A small image classifier, trained from scratch.
Model: activation gelu, patch size [2, 2].
Training: 24700 steps, batches of 256.
Data: 42238 training examples, 149.7 epochs.
Rows from block 3 of a small image classifier, named by matrix and row number. Rows with one number belong to one neuron. Each number is 128 + 24 x the weight over its row's rms, rounded and kept within 0 to 255. All counts start at 0. Numbers have three digits each.
Before each neuron's rows are labels from the 100 images, of 14848, where the neuron reaches its highest value: "top examples" is what is common among them. Only what is clearly more common there than usual is listed. The data: capsule endoscopy frames (Kvasir-Capsule). In brackets: how many of the 100.
# fc1: MLP up (model.blocks.3.mlp.fc1.weight, 1024x256), inputs 86-171
# fc2: MLP down (model.blocks.3.mlp.fc2.weight, 256x1024, transposed), outputs 86-171

top examples: finding: foreign body (33)
fc1.244:129141146122124152146134117118087115155162106126142106184117145104174163144102143168128128124123126140099123168142089097104173139140146144116121115089133156126127136112177131114124089108103121121144147128137155162131140120098120083137131101094154118102144084
fc2.244:129146131086142128130133107116087135101133133149158095158146100102154178158116134120109135171131076151127125141111079144113091107169131102105097142122110162108158125112201161138091124112132146139137154168122135161123173138117098156145126165118111066172133153

top examples: finding: foreign body (34)
fc1.584:111140181133133146155138130102104139096104143131166077108124181092142169150092125135109134091136125142100150133157124135149136149167151096110128102148077145162157138106194146133135145110101158130153118069141135139157165134101121102119110128108105108126084099
fc2.584:115123164074155103107090153156125143121146142118101165143134139110111094085151114126145087124122174129113131117093157137121115129142117090140133160110158147127128142102130177108139112159150120108153103213115123121098153123189124164106138134142110128136151141

top examples: finding: pylorus (54)
fc1.651:130128111140160130091122131158148137086150136114130111168129138091136120147102136144085142098143102107133154162137091143139170158164144147074125097127090152153104170135148137129124162102120121116152134104127179129117178138138163156114115160128141100105124120
fc2.651:116109145132095151154110123104109137142126137145109162100149131152126082107109155090094125140114164136150131099118144112116072164113130144131103132126153128145168122099111095155149117183103148116110105103109126118154093094100130107137114129130104113140153110

top examples: finding: angiectasia (41)
fc1.427:153103124109132127112101129113106132119135178111132127161096095112127132121135113190106131108136103088115096156126116119111107163139137109113142083119118123159128158142142126093103137109138081139121087083148152164120149165143134111125121147119105127123151139
fc2.427:097150149140152115147097082158101106098121175114159112131090116119112076126133122134137097097085135141096150114093126172112137145181117113115160143135082138169125141142157132128129162112126149137156109071152158169129120147117114099113125147086124127109122081

top examples: finding: ulcer (27)
fc1.372:107126123128128125113120181138137132115168163098122077156123082076133128151119131147100110127128125096125128168139126151125095110122168098110113098096159123162192145110133137104117128101147110150120119138144106149128110168116067106113084149116120130149169104
fc2.372:087138127141144112138096132123092135119129145124160144130085119108119103122138126161125121107096088129094117121107126173171104152166130139127172099138083121147119128164136113099109178104111121095119088079160170164139143168128118098117124137096101169092155117

top examples: finding: angiectasia (29)
fc1.551:144098150121122080096130117081140116148159135130153166121128132131166124169141164155109117087162138132133137120141121086137071100136098110139153132124097107124136121134152124093114180098113110145129134089129118124103121156145155134181096096131073148155103127
fc2.551:147131073139115135116096136151138125155116143137128113123112109142121117095113132113160095157108117149139119125112159145100139105115096172140105146161136199116146165117099139180132121130119113102127099116116065125138115144155158145139098128122099138132121123

top examples: finding: reduced mucosal view (36); finding: ileocecal valve (35)
fc1.604:142142121090116051140157135114188134140138152130143143140115148159149129138143141123088087148112146117129177130129099138153121143168124134117145115155118144145096147116179109109102120123109117135175137117142127133098131155132144117134149138101076130111134093
fc2.604:128091125117118117157123156121114146113084149157128166179150108149138118144163110090119089171092154134175130141132109141107113114123127094157078143104147179135146136104136130151103077168113127105109080120120101140148126127151117117142112132132089106146085117

top examples: finding: pylorus (43)
fc1.289:088132131119135104108085077115134152123141144090121143147125102114104106119100115138093103087106112133114103139166157143192096164141155135099102107126145135133117160134129112125148144087141140136144114133133125149107152151127138149131135152123093150159179108
fc2.289:122123151128128117058160116130123141148144096144105109101117160119092120150132124143135142098169106128157117210135142102131140139088164106145136155130149114107138156137097147128158133102100152097153102147090097088120117142154120091151092117171125128098129117

top examples: finding: pylorus (44)
fc1.133:097120107113136112102145136126135116088116124105169064148123112119116188140141133142140137097139122101110123117161147151133107120118136104140119112123117161140141127162155106121112128106158093124174125141134134112111157153106125137124125120131166169126121156
fc2.133:138162169099144130130153142174100139119118146165106134087123126142138087112134117103128126167106140172181140180092099107102131147137140114130104111110088131121101152129154114168173159180149194109165130142083134091130122101141094136105127129121127090111151094

top examples: finding: pylorus (29); finding: foreign body (26)
fc1.652:089124145098152159134101116122164112105156139119131137162111125106144152112096123132100085099110157126086095115118104160109107141141127154103129161113126133135125135105172115157132107087086146148189142132133135154078156135130128147150095149119105108130149123
fc2.652:144137102144134123135098102155159151133130125134114142104142164129133084134092150113110143158129106129138144132105149114109116145149120148112107104117090113137147138155106134141144121088140122080115087164131157158181119144147160158109166131088163137141161130

top examples: finding: foreign body (25)
fc1.616:157137152092119167141125099113111084132115148156153128116167110135174117136118198115120101151141129160111166099108139077121135135178147110143104117094086137118117158119166136146114118135177153111147113131132108139152173150129099100162102121076131127106135094
fc2.616:122119114166129116157117089126168135171131129068102103118128169109099086114113146172102114050160147121126114133137144119157165151104144125125181102153152126112103160114118115112153156099074118161127129127132159139096111148117156141094169115106136104093142119

top examples: finding: angiectasia (50)
fc1.530:149144130123129116127136136129169129118120134117127122169126124101128097095131145176120123125097146163092124162110103150135101117151079122094152092133123148096142100171160160099095151140131129143144143118132092138128122106152104134109104141146071141115142103
fc2.530:127164114125186136139117130127138147129141099106105062145141141103120153126120124151094162156133152127149114103113100145133152117110146149101105146110162142119121179073151145099149120116144116124148169185107116129126139087130110140124165174165092102163122137

top examples: finding: angiectasia (64)
fc1.578:165127121100145124115129130131093145102101186139160145150105123115133131100104123184112126117127103129131101140103110125142097145139121126095126113136082124144129159165165104099108157129127122130141097098120163151135150159150123101133124138116110117122150135
fc2.578:108136143118141106114099128183109108109090178121151122141107123129132089181155112135099094097083158127108136129099111180127162128172138098124151137134106141162122153118164148124147170104129122129155117084139163163112123151127119109105166140080125140132124075

top examples: finding: foreign body (28)
fc1.359:136119164125151152141110056127106160125127164171139131144116138143190128113139165144141081133092108118126165103123104139107090117164121113130109139122105148105147129131171165104100129134135148140130137167143115144112142136171111064160114101074140150125109136
fc2.359:124117117129124124099123127145103131116105151090103098145144110121090139072136167153147157097197186115113097165118139126122156132123139104119109162118167130088180166093148141128158126135110133114118136147101184130078142103160136117113127125117185107093121133

top examples: finding: ulcer (39)
fc1.645:099101143126142129111113116129152099097105136117159117131113114105154112166114130109097126122139134156108159090129124142092113141127142110109144143146074114166095136169153133123146111108152147115125170158137162134101145125077127134189106087124120169115105135
fc2.645:096131183062130135087119146133079081119117172142189167138132100129118111145095120130150109163143142131139103129076111138111096122151127112134110146119135099139192122118153136153142141164115119113150104116088123132110163139147106130116104119112132121120161135

top examples: finding: blood fresh (26); finding: ileocecal valve (26)
fc1.477:108137101127127098086134112131135136122108142128145146131122139100129197116128120195134119080152126093102116138117120162133112110122107110139169142131134091128137092118135133117094164091116105152155106096163125124114141203131133060126150119119116130145109136
fc2.477:177129154119127157157124128121124104141131119167111160113132123134142116125112168111130113159142124132132150126080147118124085142108122129147101098094111121094152108126085120163142136172152140077121121152089141085167117072130128147122115098117101130103108098

top examples: finding: reduced mucosal view (36)
fc1.587:105136126141154162130150118145139104105146133108164102136082128117114140112094135162135118130119122133147162132144115150178135163146131134127089116176113138175127136164131119110135175128127121103195151134109081130100134133104107111145128106153122141129122089
fc2.587:116143102084139090141114122141150135137120138117129135127104136127141123132158120127127079132125202137132125129147129131117106087112109137113149133106173146150117134098123109116134122117120137195126132111152124158073138174162120110107109172099143111154131134

top examples: finding: ulcer (33)
fc1.495:165167151130102145120087132120133087162159135119138127134143137135155118133115157127141117116131178142107188113088152101090112146151111118125117151177124126108126116136158128107131081141144103107148160142131117141124111146064132113186111058110134132082107132
fc2.495:121156109132143061120112079123102147112134157138126162103058147147157116122104057137120096122117120121121122177114099152130112145169135184138145134179147122191105100132139173135113146090141160184122135114106106155104142142166164089112140146130123112126182153

top examples: finding: blood fresh (29); finding: ulcer (26)
fc1.93:130128154123122113104089122145123145137119139104122131143140140146156096134105130145093097097084143114095152157113114129115137105161148133122137145147111127128095142113150202111121062078101122158142105117168165162097129208149125176135136116085128123097117091
fc2.93:131108126112118138131170148128109144146158131175138095114146078148146116167138137133164124119152109163132128125144157092125130125169114126137094154166132121125168092167125093145106089162128158129139092095104110130145138116104099097178106106145111118097129121

top examples: finding: blood fresh (50)
fc1.688:102123122126081093127121144128160106108127114116124157153153131091110143106121107123136101104104121113086135097126111145139169098112132138110184130130126106126135122143136082136114102120138159126111115107196170171126164165135123121132135124111136115094131106
fc2.688:127115085170109119107153142117122116150118138082114131144114174114121167106114082142158180104134138097115096102109141148151155119137108172106118180153103126132099121098128150101110121115154086110123121154123133145125127160141160134070161144118138150082155183

top examples: finding: angiectasia (35)
fc1.637:145129157126095134139121097120151122094088156117154140165125107129151125111116092132131092120092103139082146148106126124093140143166122092096167106112094136148101115153164136145125109126129166133137088130154184165139141120120106103103125104080112163078130116
fc2.637:106122139135149135154132179145124092130132108143163107149154105114143161159134111124086160183109156137150103125113118100115169096130124139114087116089104110132148163156182159113159121120145083134151135123097143124156090115128143131104174133145141103151108108

top examples: finding: ulcer (28)
fc1.459:130143131112138149127102099141126121092126152128168137134114138123142158130117148116138081122148171160101195116137112116126137140147130115131132175129123142125145107081173107122144068142150126119141125164158145167088151129110149111148156111102134110089074142
fc2.459:133149127121142106186169108126089142159117129090107129136111102121112164104154111140138137136097084147108137182137102136153162145153103121112142090130119160135086099167147132143121133114152147154123117147150135168155109114146125098113120142114130124092152136

top examples: finding: pylorus (41); finding: ileocecal valve (27); finding: blood fresh (26)
fc1.210:138121147096118110130137147151135071122132172109121141108135114099139128150128113105124128145108183128095131144123107129114131148146118127104115133129119097173125125094179114172116115120123116100145138123146138168081143134116131134139096072142121137121100116
fc2.210:108136135124145136126123116116101124143156122173107080117124123105153167116126117115137158148123112140137087115158096139176126151167139107113155097101106138137100151139194156105109153107166127152112102123136135143145143130098178165100186124147129117160163146

top examples: finding: reduced mucosal view (31)
fc1.549:126108140137161090084122105150132126128122138115132132112111138128126171130169149170071094087143108094133123091157136165200109129117148084141129141129102131154111166145133141072135126100163062119154131144157140114115125175116161117126143122134096156134087128
fc2.549:151147129096144128131152139110133088152116123191142110131119104128173148149103161112118110178138138150155146120121084103115132105116134125137098117099150105109111093120101149172101128167146140110131165164101137093164133077119130154171107126127111114138090112

top examples: finding: ileocecal valve (34)
fc1.125:109107145122138100114129125164174140141167133138147118137152169125140096157178090115093129075100134153124162143156139092159103155162119107140162143115092098128101154160158148105139091148107099141108114103133136129156131169098107134130120150123078092132105121
fc2.125:115106115083114152143175154157112153144117152144159092127162090134139139103126134102128154124142124171104120137104122116168154136173131108119082121142147127136153120142174132145084136127182180146144140120145137170119164158126051093133130148108111101128136101

top examples: finding: ulcer (25)
fc1.324:136125123128114118107110176138111132109152154097109101171141101080144132148120124161099105145128133080120104172128123142127117105126155107134103100109142118112181139130142139095110141082138108112113096111119132123146120159119091114137105131123120112134148125
fc2.324:078136149152179132119082130155093125134176124107118126117096135098115105138118135154130114124100130129086160111103130172177111141188135144127170113123105124137118158150134110109122156092119114098126099072166152165133158176101105121117149137116117146092113101

top examples: finding: ulcer (33); finding: angiectasia (27)
fc1.586:108143138119141105100140121120105130105101154100149148161109097111119133122148077129120104102102087107111126119133139113097101144131111130098152101149100100175080153176130132149112152118117136160131106109140125183155139160120087114112110133122076150124130130
fc2.586:117109103145137137110085108121113115114190130117101147123140174124099091149134137150145142105123162118132138106095165123117142146125142145117143085111111101139138156119104109074168169154118090065115089097099157119132091143135129101139162128117193149118186099

top examples: finding: reduced mucosal view (52); finding: ileocecal valve (29)
fc1.659:157089147101103062129150145157156103120103156127149142131161129133166113152142107111092120116128110108125134134112099096141156154189121147118117109150089118174123137111138132122127141091139139110134110063126137157136141152139139114127113107131097154106142031
fc2.659:107123154156120107098190158139122121147113150135121139133131151153129128131170078123108084164075122140129096118105128139157139097156127102150120183142128075128108123126121130087146146135172148167141135106132095145112094129130094053085105145153080164123138135

top examples: finding: ileocecal valve (37)
fc1.72:128135151119129133127148117099133086148154103141147166109170123133133153127124175158132105160135144145084135149123097094118126121140123108101140119121088102120107093129149110131084124128142108132125138133189145164174140119094110121187114108144126158107109129
fc2.72:137158070097151083089141131116123117121109171152155124147119121125148170097124124147130107070123083100126112167122108116155082130157094139123124152141176094152128085113164157144098110131142134152143151197105093132108149157121085104120120125127082119142177150

top examples: finding: foreign body (25)
fc1.433:108140133093115128116146118152138127120180132137161120122128141112148140149130145133120118114147136147122184175165116111156155151183151067130108083139126099176157145131163137150145155117101156147192139110149109133115141138101147082136108113099128125140089098
fc2.433:122129159129128180109136106133154117147142105140115099126159133126124131094116165117162152096175124180127104067107158131096112165152111134120138098139156126116147152113134105132137149134131132108118111129122129124091135133123137150073052110154097100152154152