From a checkpoint of a small image classifier.
Data: trained on capsule endoscopy frames (Kvasir-Capsule), 42238 training examples.
Rows from block 4 of a small image classifier, named by matrix and row number. Rows with one number belong to one neuron. Each number is 128 + 32 x the weight over its row's rms, rounded and kept within 0 to 255. All counts start at 0. Numbers have three digits each.
After each neuron's rows are labels from the 100 images, of 14848, where the neuron reaches its highest value: "patch colour" is the nearest of a few named colours to the mean colour under the peak. Only what is clearly more common there than usual is listed. The data: capsule endoscopy frames (Kvasir-Capsule).
# fc1: MLP up (model.blocks.4.mlp.fc1.weight, 1024x256), inputs 0-63
# fc2: MLP down (model.blocks.4.mlp.fc2.weight, 256x1024, transposed), outputs 0-63

fc1.655:110084132119081107133097188132147162150111114131160159128129117146182127101164141099188059132109171115163097136141210111116103169081119132150101111174133083142102101140125100128130094062171131
fc2.655:131173072096105145176108129108119128043108100142198117113093179187137073120137103122145163149191120124122135112069128058138116176059103107160132185152148175160105125131119103124122133166153135
patch colour: orange

fc1.676:184143092079087148178107154095085184137172035143171106139139149159105100151109120130168127158109091114206121125144107121135117186090097156160127118134109145136068119129043130135098162132091154
fc2.676:114065167123138090097136055162110124161099136176140156155174093081153171161181127145122089098127167139109105199151145124087168110144153146187125142098128108118135113079247126088137107106136124
patch colour: pink

fc1.722:146170103105076135164154102094055092105133087143164136109147113123136116126151124173123150082131127033152096121172103115138215097141132136117127114150126163154101080141084149141128149068108098
fc2.722:174099122195170146126189116139138103151130154076135108119147061129176127202179167071104102102090189176119127133118141184143115153136157127208114154109120146153209123090116163088114097128106130
patch colour: grey

fc1.540:107150145147044056111108087147109157128112081143189163133121120124150150126107110121112103079119151139140067093140152136150120107052097116101136108098125111198017126103138162161167160056076167
fc2.540:131140070103139130177147101123120071123128142095099138095111116141168144127191114089099180081137091158099169109140057155088127104119155092160179172137094163148153161133094107142127112151186105
patch colour: black

fc1.622:096166155217106166158110132137116119125169082185148110109137121160076176163135149082109141181090125139196082144166109076130114180097190129118149135074116063141147137046126144135162106178128095
fc2.622:166153130152150123039103123146147064168133147121083103215090103094098103201171112139091082071129174201142072145080163144106096142130119167131076108182135116123170132155147070084106123072172131
patch colour: grey

fc1.416:140147119093068156132110119155099147137184111155142106107105142102116121156100117175139089090103129098152149121155123126198137156092127170107151114125132153109072131127127161109128142122130135
fc2.416:078096169148143141121129152151140148191127149160151181120144197172115167132178137155120073126143139178147132132085149121118137121088148130100120141152161061079133126104216070091127101110118113
patch colour: grey; orange

fc1.38:106141135135119087148104056100103207137110092198126151093171112174094154094138105080156154175069138105142112191121154130125149144104160151117140083137111131151113153118158118122147134124133109
fc2.38:113076167141130166130124139124100115195179093148143132166140084116169142088074156149140109146161126077129079087190127166092147125178153115162139149102150052146115098136147163111111115095082138
patch colour: orange

fc1.720:138107075134105158090129115103142149165144130181188192167098156162137145155179108137122149070150146123175132143116101099106137111105100103140142092171129072129120139145052124120070130134115098
fc2.720:153124156106111114111123158075085153142085110083196115120086085170095135071119121114132128116076105118155070127166128120105177141112159133127112091169142092153119076121133195086077101116146075
patch colour: orange

fc1.347:096103143134121081176119148127135091181104132128127118066118165092120157086147133133183071144094142120180150099149202109127194135159182120153117122137121109111151089066165144068156124095141139
fc2.347:097111115130135102048118095141130139076141137217160103153160068150121109148114047116109168130147116129104097134110117160072114090110089125107151055104068118140126181171092135173095173076150102
patch colour: grey

fc1.44:135147097152087158137138085115106125131144084150199164135146159128175190184132102160118109133154110081105099059147116046103153116139135181116169179105165085155077133083133124117094145121090115
fc2.44:114064147204161170127139180141132110127072109086133093139081082177167153154093104122120134160127167141225143132112110172116109133103172184165090160154128121149147177140121106113109128133190141
patch colour: grey

fc1.516:108134106147108090178127055158067109148182126134141202061107081181057196105169112127114126144133182128083121141142123133128123176116160169129120111146112146176144121116191145085113069154141099
fc2.516:107109152165103142108097141093122161119184091194156121189122096105117121137091118175099148072090162101171144081102155142095133104153157114081180114077142052112087102139070158136135175137086169
patch colour: orange

fc1.286:137117100172077136147118145107121096102203093134157088154103130220073139188137144126154128121127122126126062147185159128104134163148168137160178157151168103127073142103091160157138089149152115
fc2.286:076133149107173143121106104093103091174130171086108196143113133095126140181139140143146087053144132136081091182105156107157225111165106112117165129155135161074173092156194148092121124106146049
patch colour: orange

fc1.607:091111130194099086185142150118107152113093067168162101132169127159169148168171112163212131181027143125129088089115152129122148172106151106156162130102159076181118138084127114085140150112142170
fc2.607:112072133157100079099095124152085157087144054172178114131171164160178172162157085147162126146099152094100119118138137124114144136090119189100147173126170064155077119079119170105121112089176141
patch colour: grey

fc1.523:099097116132115151093120133113159155196163123162138123137135079101176111132120097172143097134116099142151103076133147156134137139108115093177099141066174145108135132104137156093089116121064137
fc2.523:105112181078115136117090182089118133105112115146093106134129180130093101070154111135125167177119098144208124119125174095109110144131085054062126116138092122071158162179101135179155175168106097
patch colour: pink

fc1.111:152143122203121170130077122154169145107145104113140134128086156149085118150070121113079067090069144093151135141144156125150124145102168148188113075175130141199122131093140109101128103135128139
fc2.111:121082160119152058122133079161167095171169149188116085102117128134170126150223148113173146095153178168056122135132105116061089110154137114102117169106149115058168159161129170122099097077150101
patch colour: orange

fc1.462:096091124128128139098106150135114147131118120156171062163150152145100117147053088149172143213165121084189102135140097147107160160120094120213137102136131090132107111085149131118041096074159116
fc2.462:192169138114152077082172133182113130142131171142195209139148134125106136106133171074152149163153061174126120152134130144174132139136117066122141066110075109126166126132108111146127132184090144
patch colour: orange

fc1.642:083086115153133186145119175084101132182154123177188158155166174124121199133131108150156151171107078137152132154144101018079141070139172161139095133195112114112114134149146052123088123107153106
fc2.642:132149088129118189149096135150167143092164087123095107115080158118084122141141113175077162102113127131132211124147092126123097146131158112128099167107166134083128145079150103139126141173134127
patch colour: grey

fc1.317:145152161106138062177180085081139132155211125122133070133161089173110118119184127147141155075060087127097131097107125088064166108135143202107163163139160101112114117160091207137074146127078122
fc2.317:129071113211138134109150114131072110111047114140132127078047193166056173118102115071128085165147198162197098172108169164154099163067157116075107104134135177112130144129087100107139112123160117
patch colour: grey

fc1.689:090140068100110093095136159109097171135109083158166100114157069144151121050121073100175099137089116101102180173159153074128124111094155171223113174172122127195120103160186127079143109099146125
fc2.689:175118144118135139146161147149156072130149108062137184120118164127104151178179126156070158091149129166100153107136113113136103077139121127108100165069159166098098172095100133145114104137118167
patch colour: orange

fc1.275:100139121150099060111126057130100167127087106093127215074164102162103180077153141148156102110122131105121119153149132127123148109126181143147125142112118133097113102128168169091090102103090148
fc2.275:142131094154111154120092133136170121090193101198165076157107107102128108140098119083088166113064114129174117118101151135121098144120157130181071086069121075186068128099089136138143125111185143
patch colour: orange

fc1.455:112139143182075118151155151062118117154156073098147105053111122138093133124156128107174095096120137080071098094107207148112158144157144092105127158117153101164148091137113203090125128169148108
fc2.455:137113134122151107116175107157147125078062159153099146143131107112129158113134162081099153179195119168151157185086118146130089123121125126111162093109066197113131170150224073112135138184104103
patch colour: orange

fc1.290:175104134200099169130070126142121127130130084148120107106098183133152154173166131134145132106147155126094068080129176128159146104114158126116135210144155110156132111138085129123144149148148116
fc2.290:140135071154128094147157089171196128133109124132147157191100093130116163113101108124049161052128110139193200148177070138097116076132195154103137080128144148136097176112100093115076103139150109
patch colour: orange

fc1.471:151143115130100072173135097106145142149138102140140066139122133123089108153107143091202162111129033119152148119117117122138150199117134060202146159133143169145138114108108168099136139162154093
fc2.471:156186175118115133164153100094095143147141152136119220085190172085090159104148185156130104136081100134116098096181182099139207073179123091025157122143140143102176123111123134154152170131079115
patch colour: pink; grey

fc1.358:134109163187127128140125123097121132189133123114151191119190125125120183096132138095205140208141113093112142157156144097138179102143164130172152102119150121114137137088148145147109106136073105
fc2.358:100116105083144114149116096080119104137079149123128144074108129120131129134164144151152137069200138095059173161124091114101177151110144132100109182145135188103146052125198114072106127156121144
patch colour: orange

fc1.428:074099083168140157108130084165141127173066129176133167159176135134084150123091137156131077135110183144105174136148157149131116097085178182137130193146141102228115107119170095098076117122144128
fc2.428:112114135063144102129108149107022123139078154127145115077164137110135110078128172138158144129166124091110081191078134116198154114123084121149098119189101172115124106186197148118153167071107104
patch colour: orange

fc1.103:169136055162093130168094076130116100139124083178134077126109127123087115163138123104163151139145159106115136122081130136139148123117156140137113126107143115132134097141117119113101127180092091
fc2.103:122107170116120150209134137149099122173127088118135162150149105107172146146163124089140098129079127172167137133140189100123142134112107105105149178145139120175127118107116148084190101155157134
patch colour: grey; orange

fc1.254:138128150149096121182109061121111176138101109093118086089139081158114095102112139120194062161038093070109115115119150075157104139127182191209182149145150161127161115097178154105137121107083112
fc2.254:163135107113136151106153130092134105112147137156200083177144165157117142178138138108128207178193104093119136128127091068144133115165118067109097137069125128081081171135116111127097173153112134
patch colour: orange

fc1.650:149142108111063117140070112087099134106165061112136181019127123144099162155162082108119136088122118125117092101108168025138160130129124115154090091116154120147087102130140205140125130088077157
fc2.650:116136149197158097045212153186198114150142161145159120201147074133114144112133126120133151073133134145073123120123135188084074103150149150177155100074108067124156157139120159084114114112129124
patch colour: orange

fc1.16:172138093158138148116083192144148129140120124134143084133125139111110138190127117110129101178085142132148170060106130058071168157125143121173136141139139166139153115096134114111137102169192069
fc2.16:070172116110155148161101107175161096147119151162068208129134119098127140105052150164115143156132139148183079113162103132118128163148156130173089125117109076135162137104121108133157186092106135
patch colour: grey

fc1.503:129078143139121159138102170118095164108070117145148147128087134165108157118115084151125110125130152132185174148094122105135118178059147177159150108132146153099107144115148111116114091101086116
fc2.503:153102125128119046092122050115141092158126128180129171123146101152175136166107117119125157116151134140037101150141100138110131084138113060119167105124116155130156166101115103157119163154142089
patch colour: orange

fc1.450:171145107197092116123138162133090138124177083149183090110135116182125116156196087115133137099115132071071051187163151150103177174115133179134137144109206138165131103077103199097090093081131077
fc2.450:055108120131130088079107069149161158138157168210146136118121139133060145192096135201182134136125148123116123168170098079113135122110111145110129140099147095056088129125173174093119116130113099
patch colour: grey; orange

fc1.661:109129133140093124121091099122114193117151096199187143190116122148134158102152120111137051139086160094115079142169211154129089146077103202118168092174119054197100104099082143134160114092141119
fc2.661:138126102043094145169093168097131123168144081117124100101132127110127088131133134146171166119122102122179157108115107085157144158140117035161141166138155143105164092105160096134149116206120137
patch colour: grey

fc1.165:112057143119129181108151175069110181162129121160159122149145165111132150132166142134235113153080147122167118167154133095146164089136155142160103126146128117116143115148139177110138117124129143
fc2.165:097131114155066149118116117167147146117168077147082096153124100089163070212140144112121143055171109118069169138110099129106112102159087128098124132108142136187122094136114107141165177146132154
patch colour: grey

fc1.294:133169137093083086126119080136040172118123110132148161119176138128112107123111110173132090104142083045116115114145121042141225132132134207102146119159152087138109058116126149123081110094076091
fc2.294:168116108155163170143135197122124111141152154137181049135071094132123117158104140106133124104108166122120168124077124186082098114140130122182143109148116119099156131174099182077122102092121201
patch colour: grey

fc1.354:152137119150080125141049133132148167149087069104119150105167174113088150159098127090175157159150095119159142084144132152111189135179118089160181160119153082140147091069165154122138129167122108
fc2.354:107164130124105151118174102119104103130122152165129113134190147117096121146054157080137152146127083137152149117169132118157130120154124098172139176168070142102134139128153141113161137135120136
patch colour: grey

fc1.545:107099178164094116111123105130094150189100139087124183133181092155133151149150134130127079149107150161193093132108164113101131134077152158149111148185121085128073129081191133170155128077108134
fc2.545:139137161169092074177123144161063152047236080163173136118155105138119140091113104110145162201092088063094085138148153116150094153154136119181104110052121129131125180109132211148164125152142108
patch colour: orange

fc1.467:124178188172093137122108185088047120127090085082179177133128155126054157147177125094129087178113123068167140089126142090134230152145164098152134149136125137152087085086134144136158104117128132
fc2.467:106110150077124194167158137128140079202129147124058108131176130098138117093172148141116173097146119221165117119081085141128122077140138105118136097163081119125170166156135110192152165133159110
patch colour: grey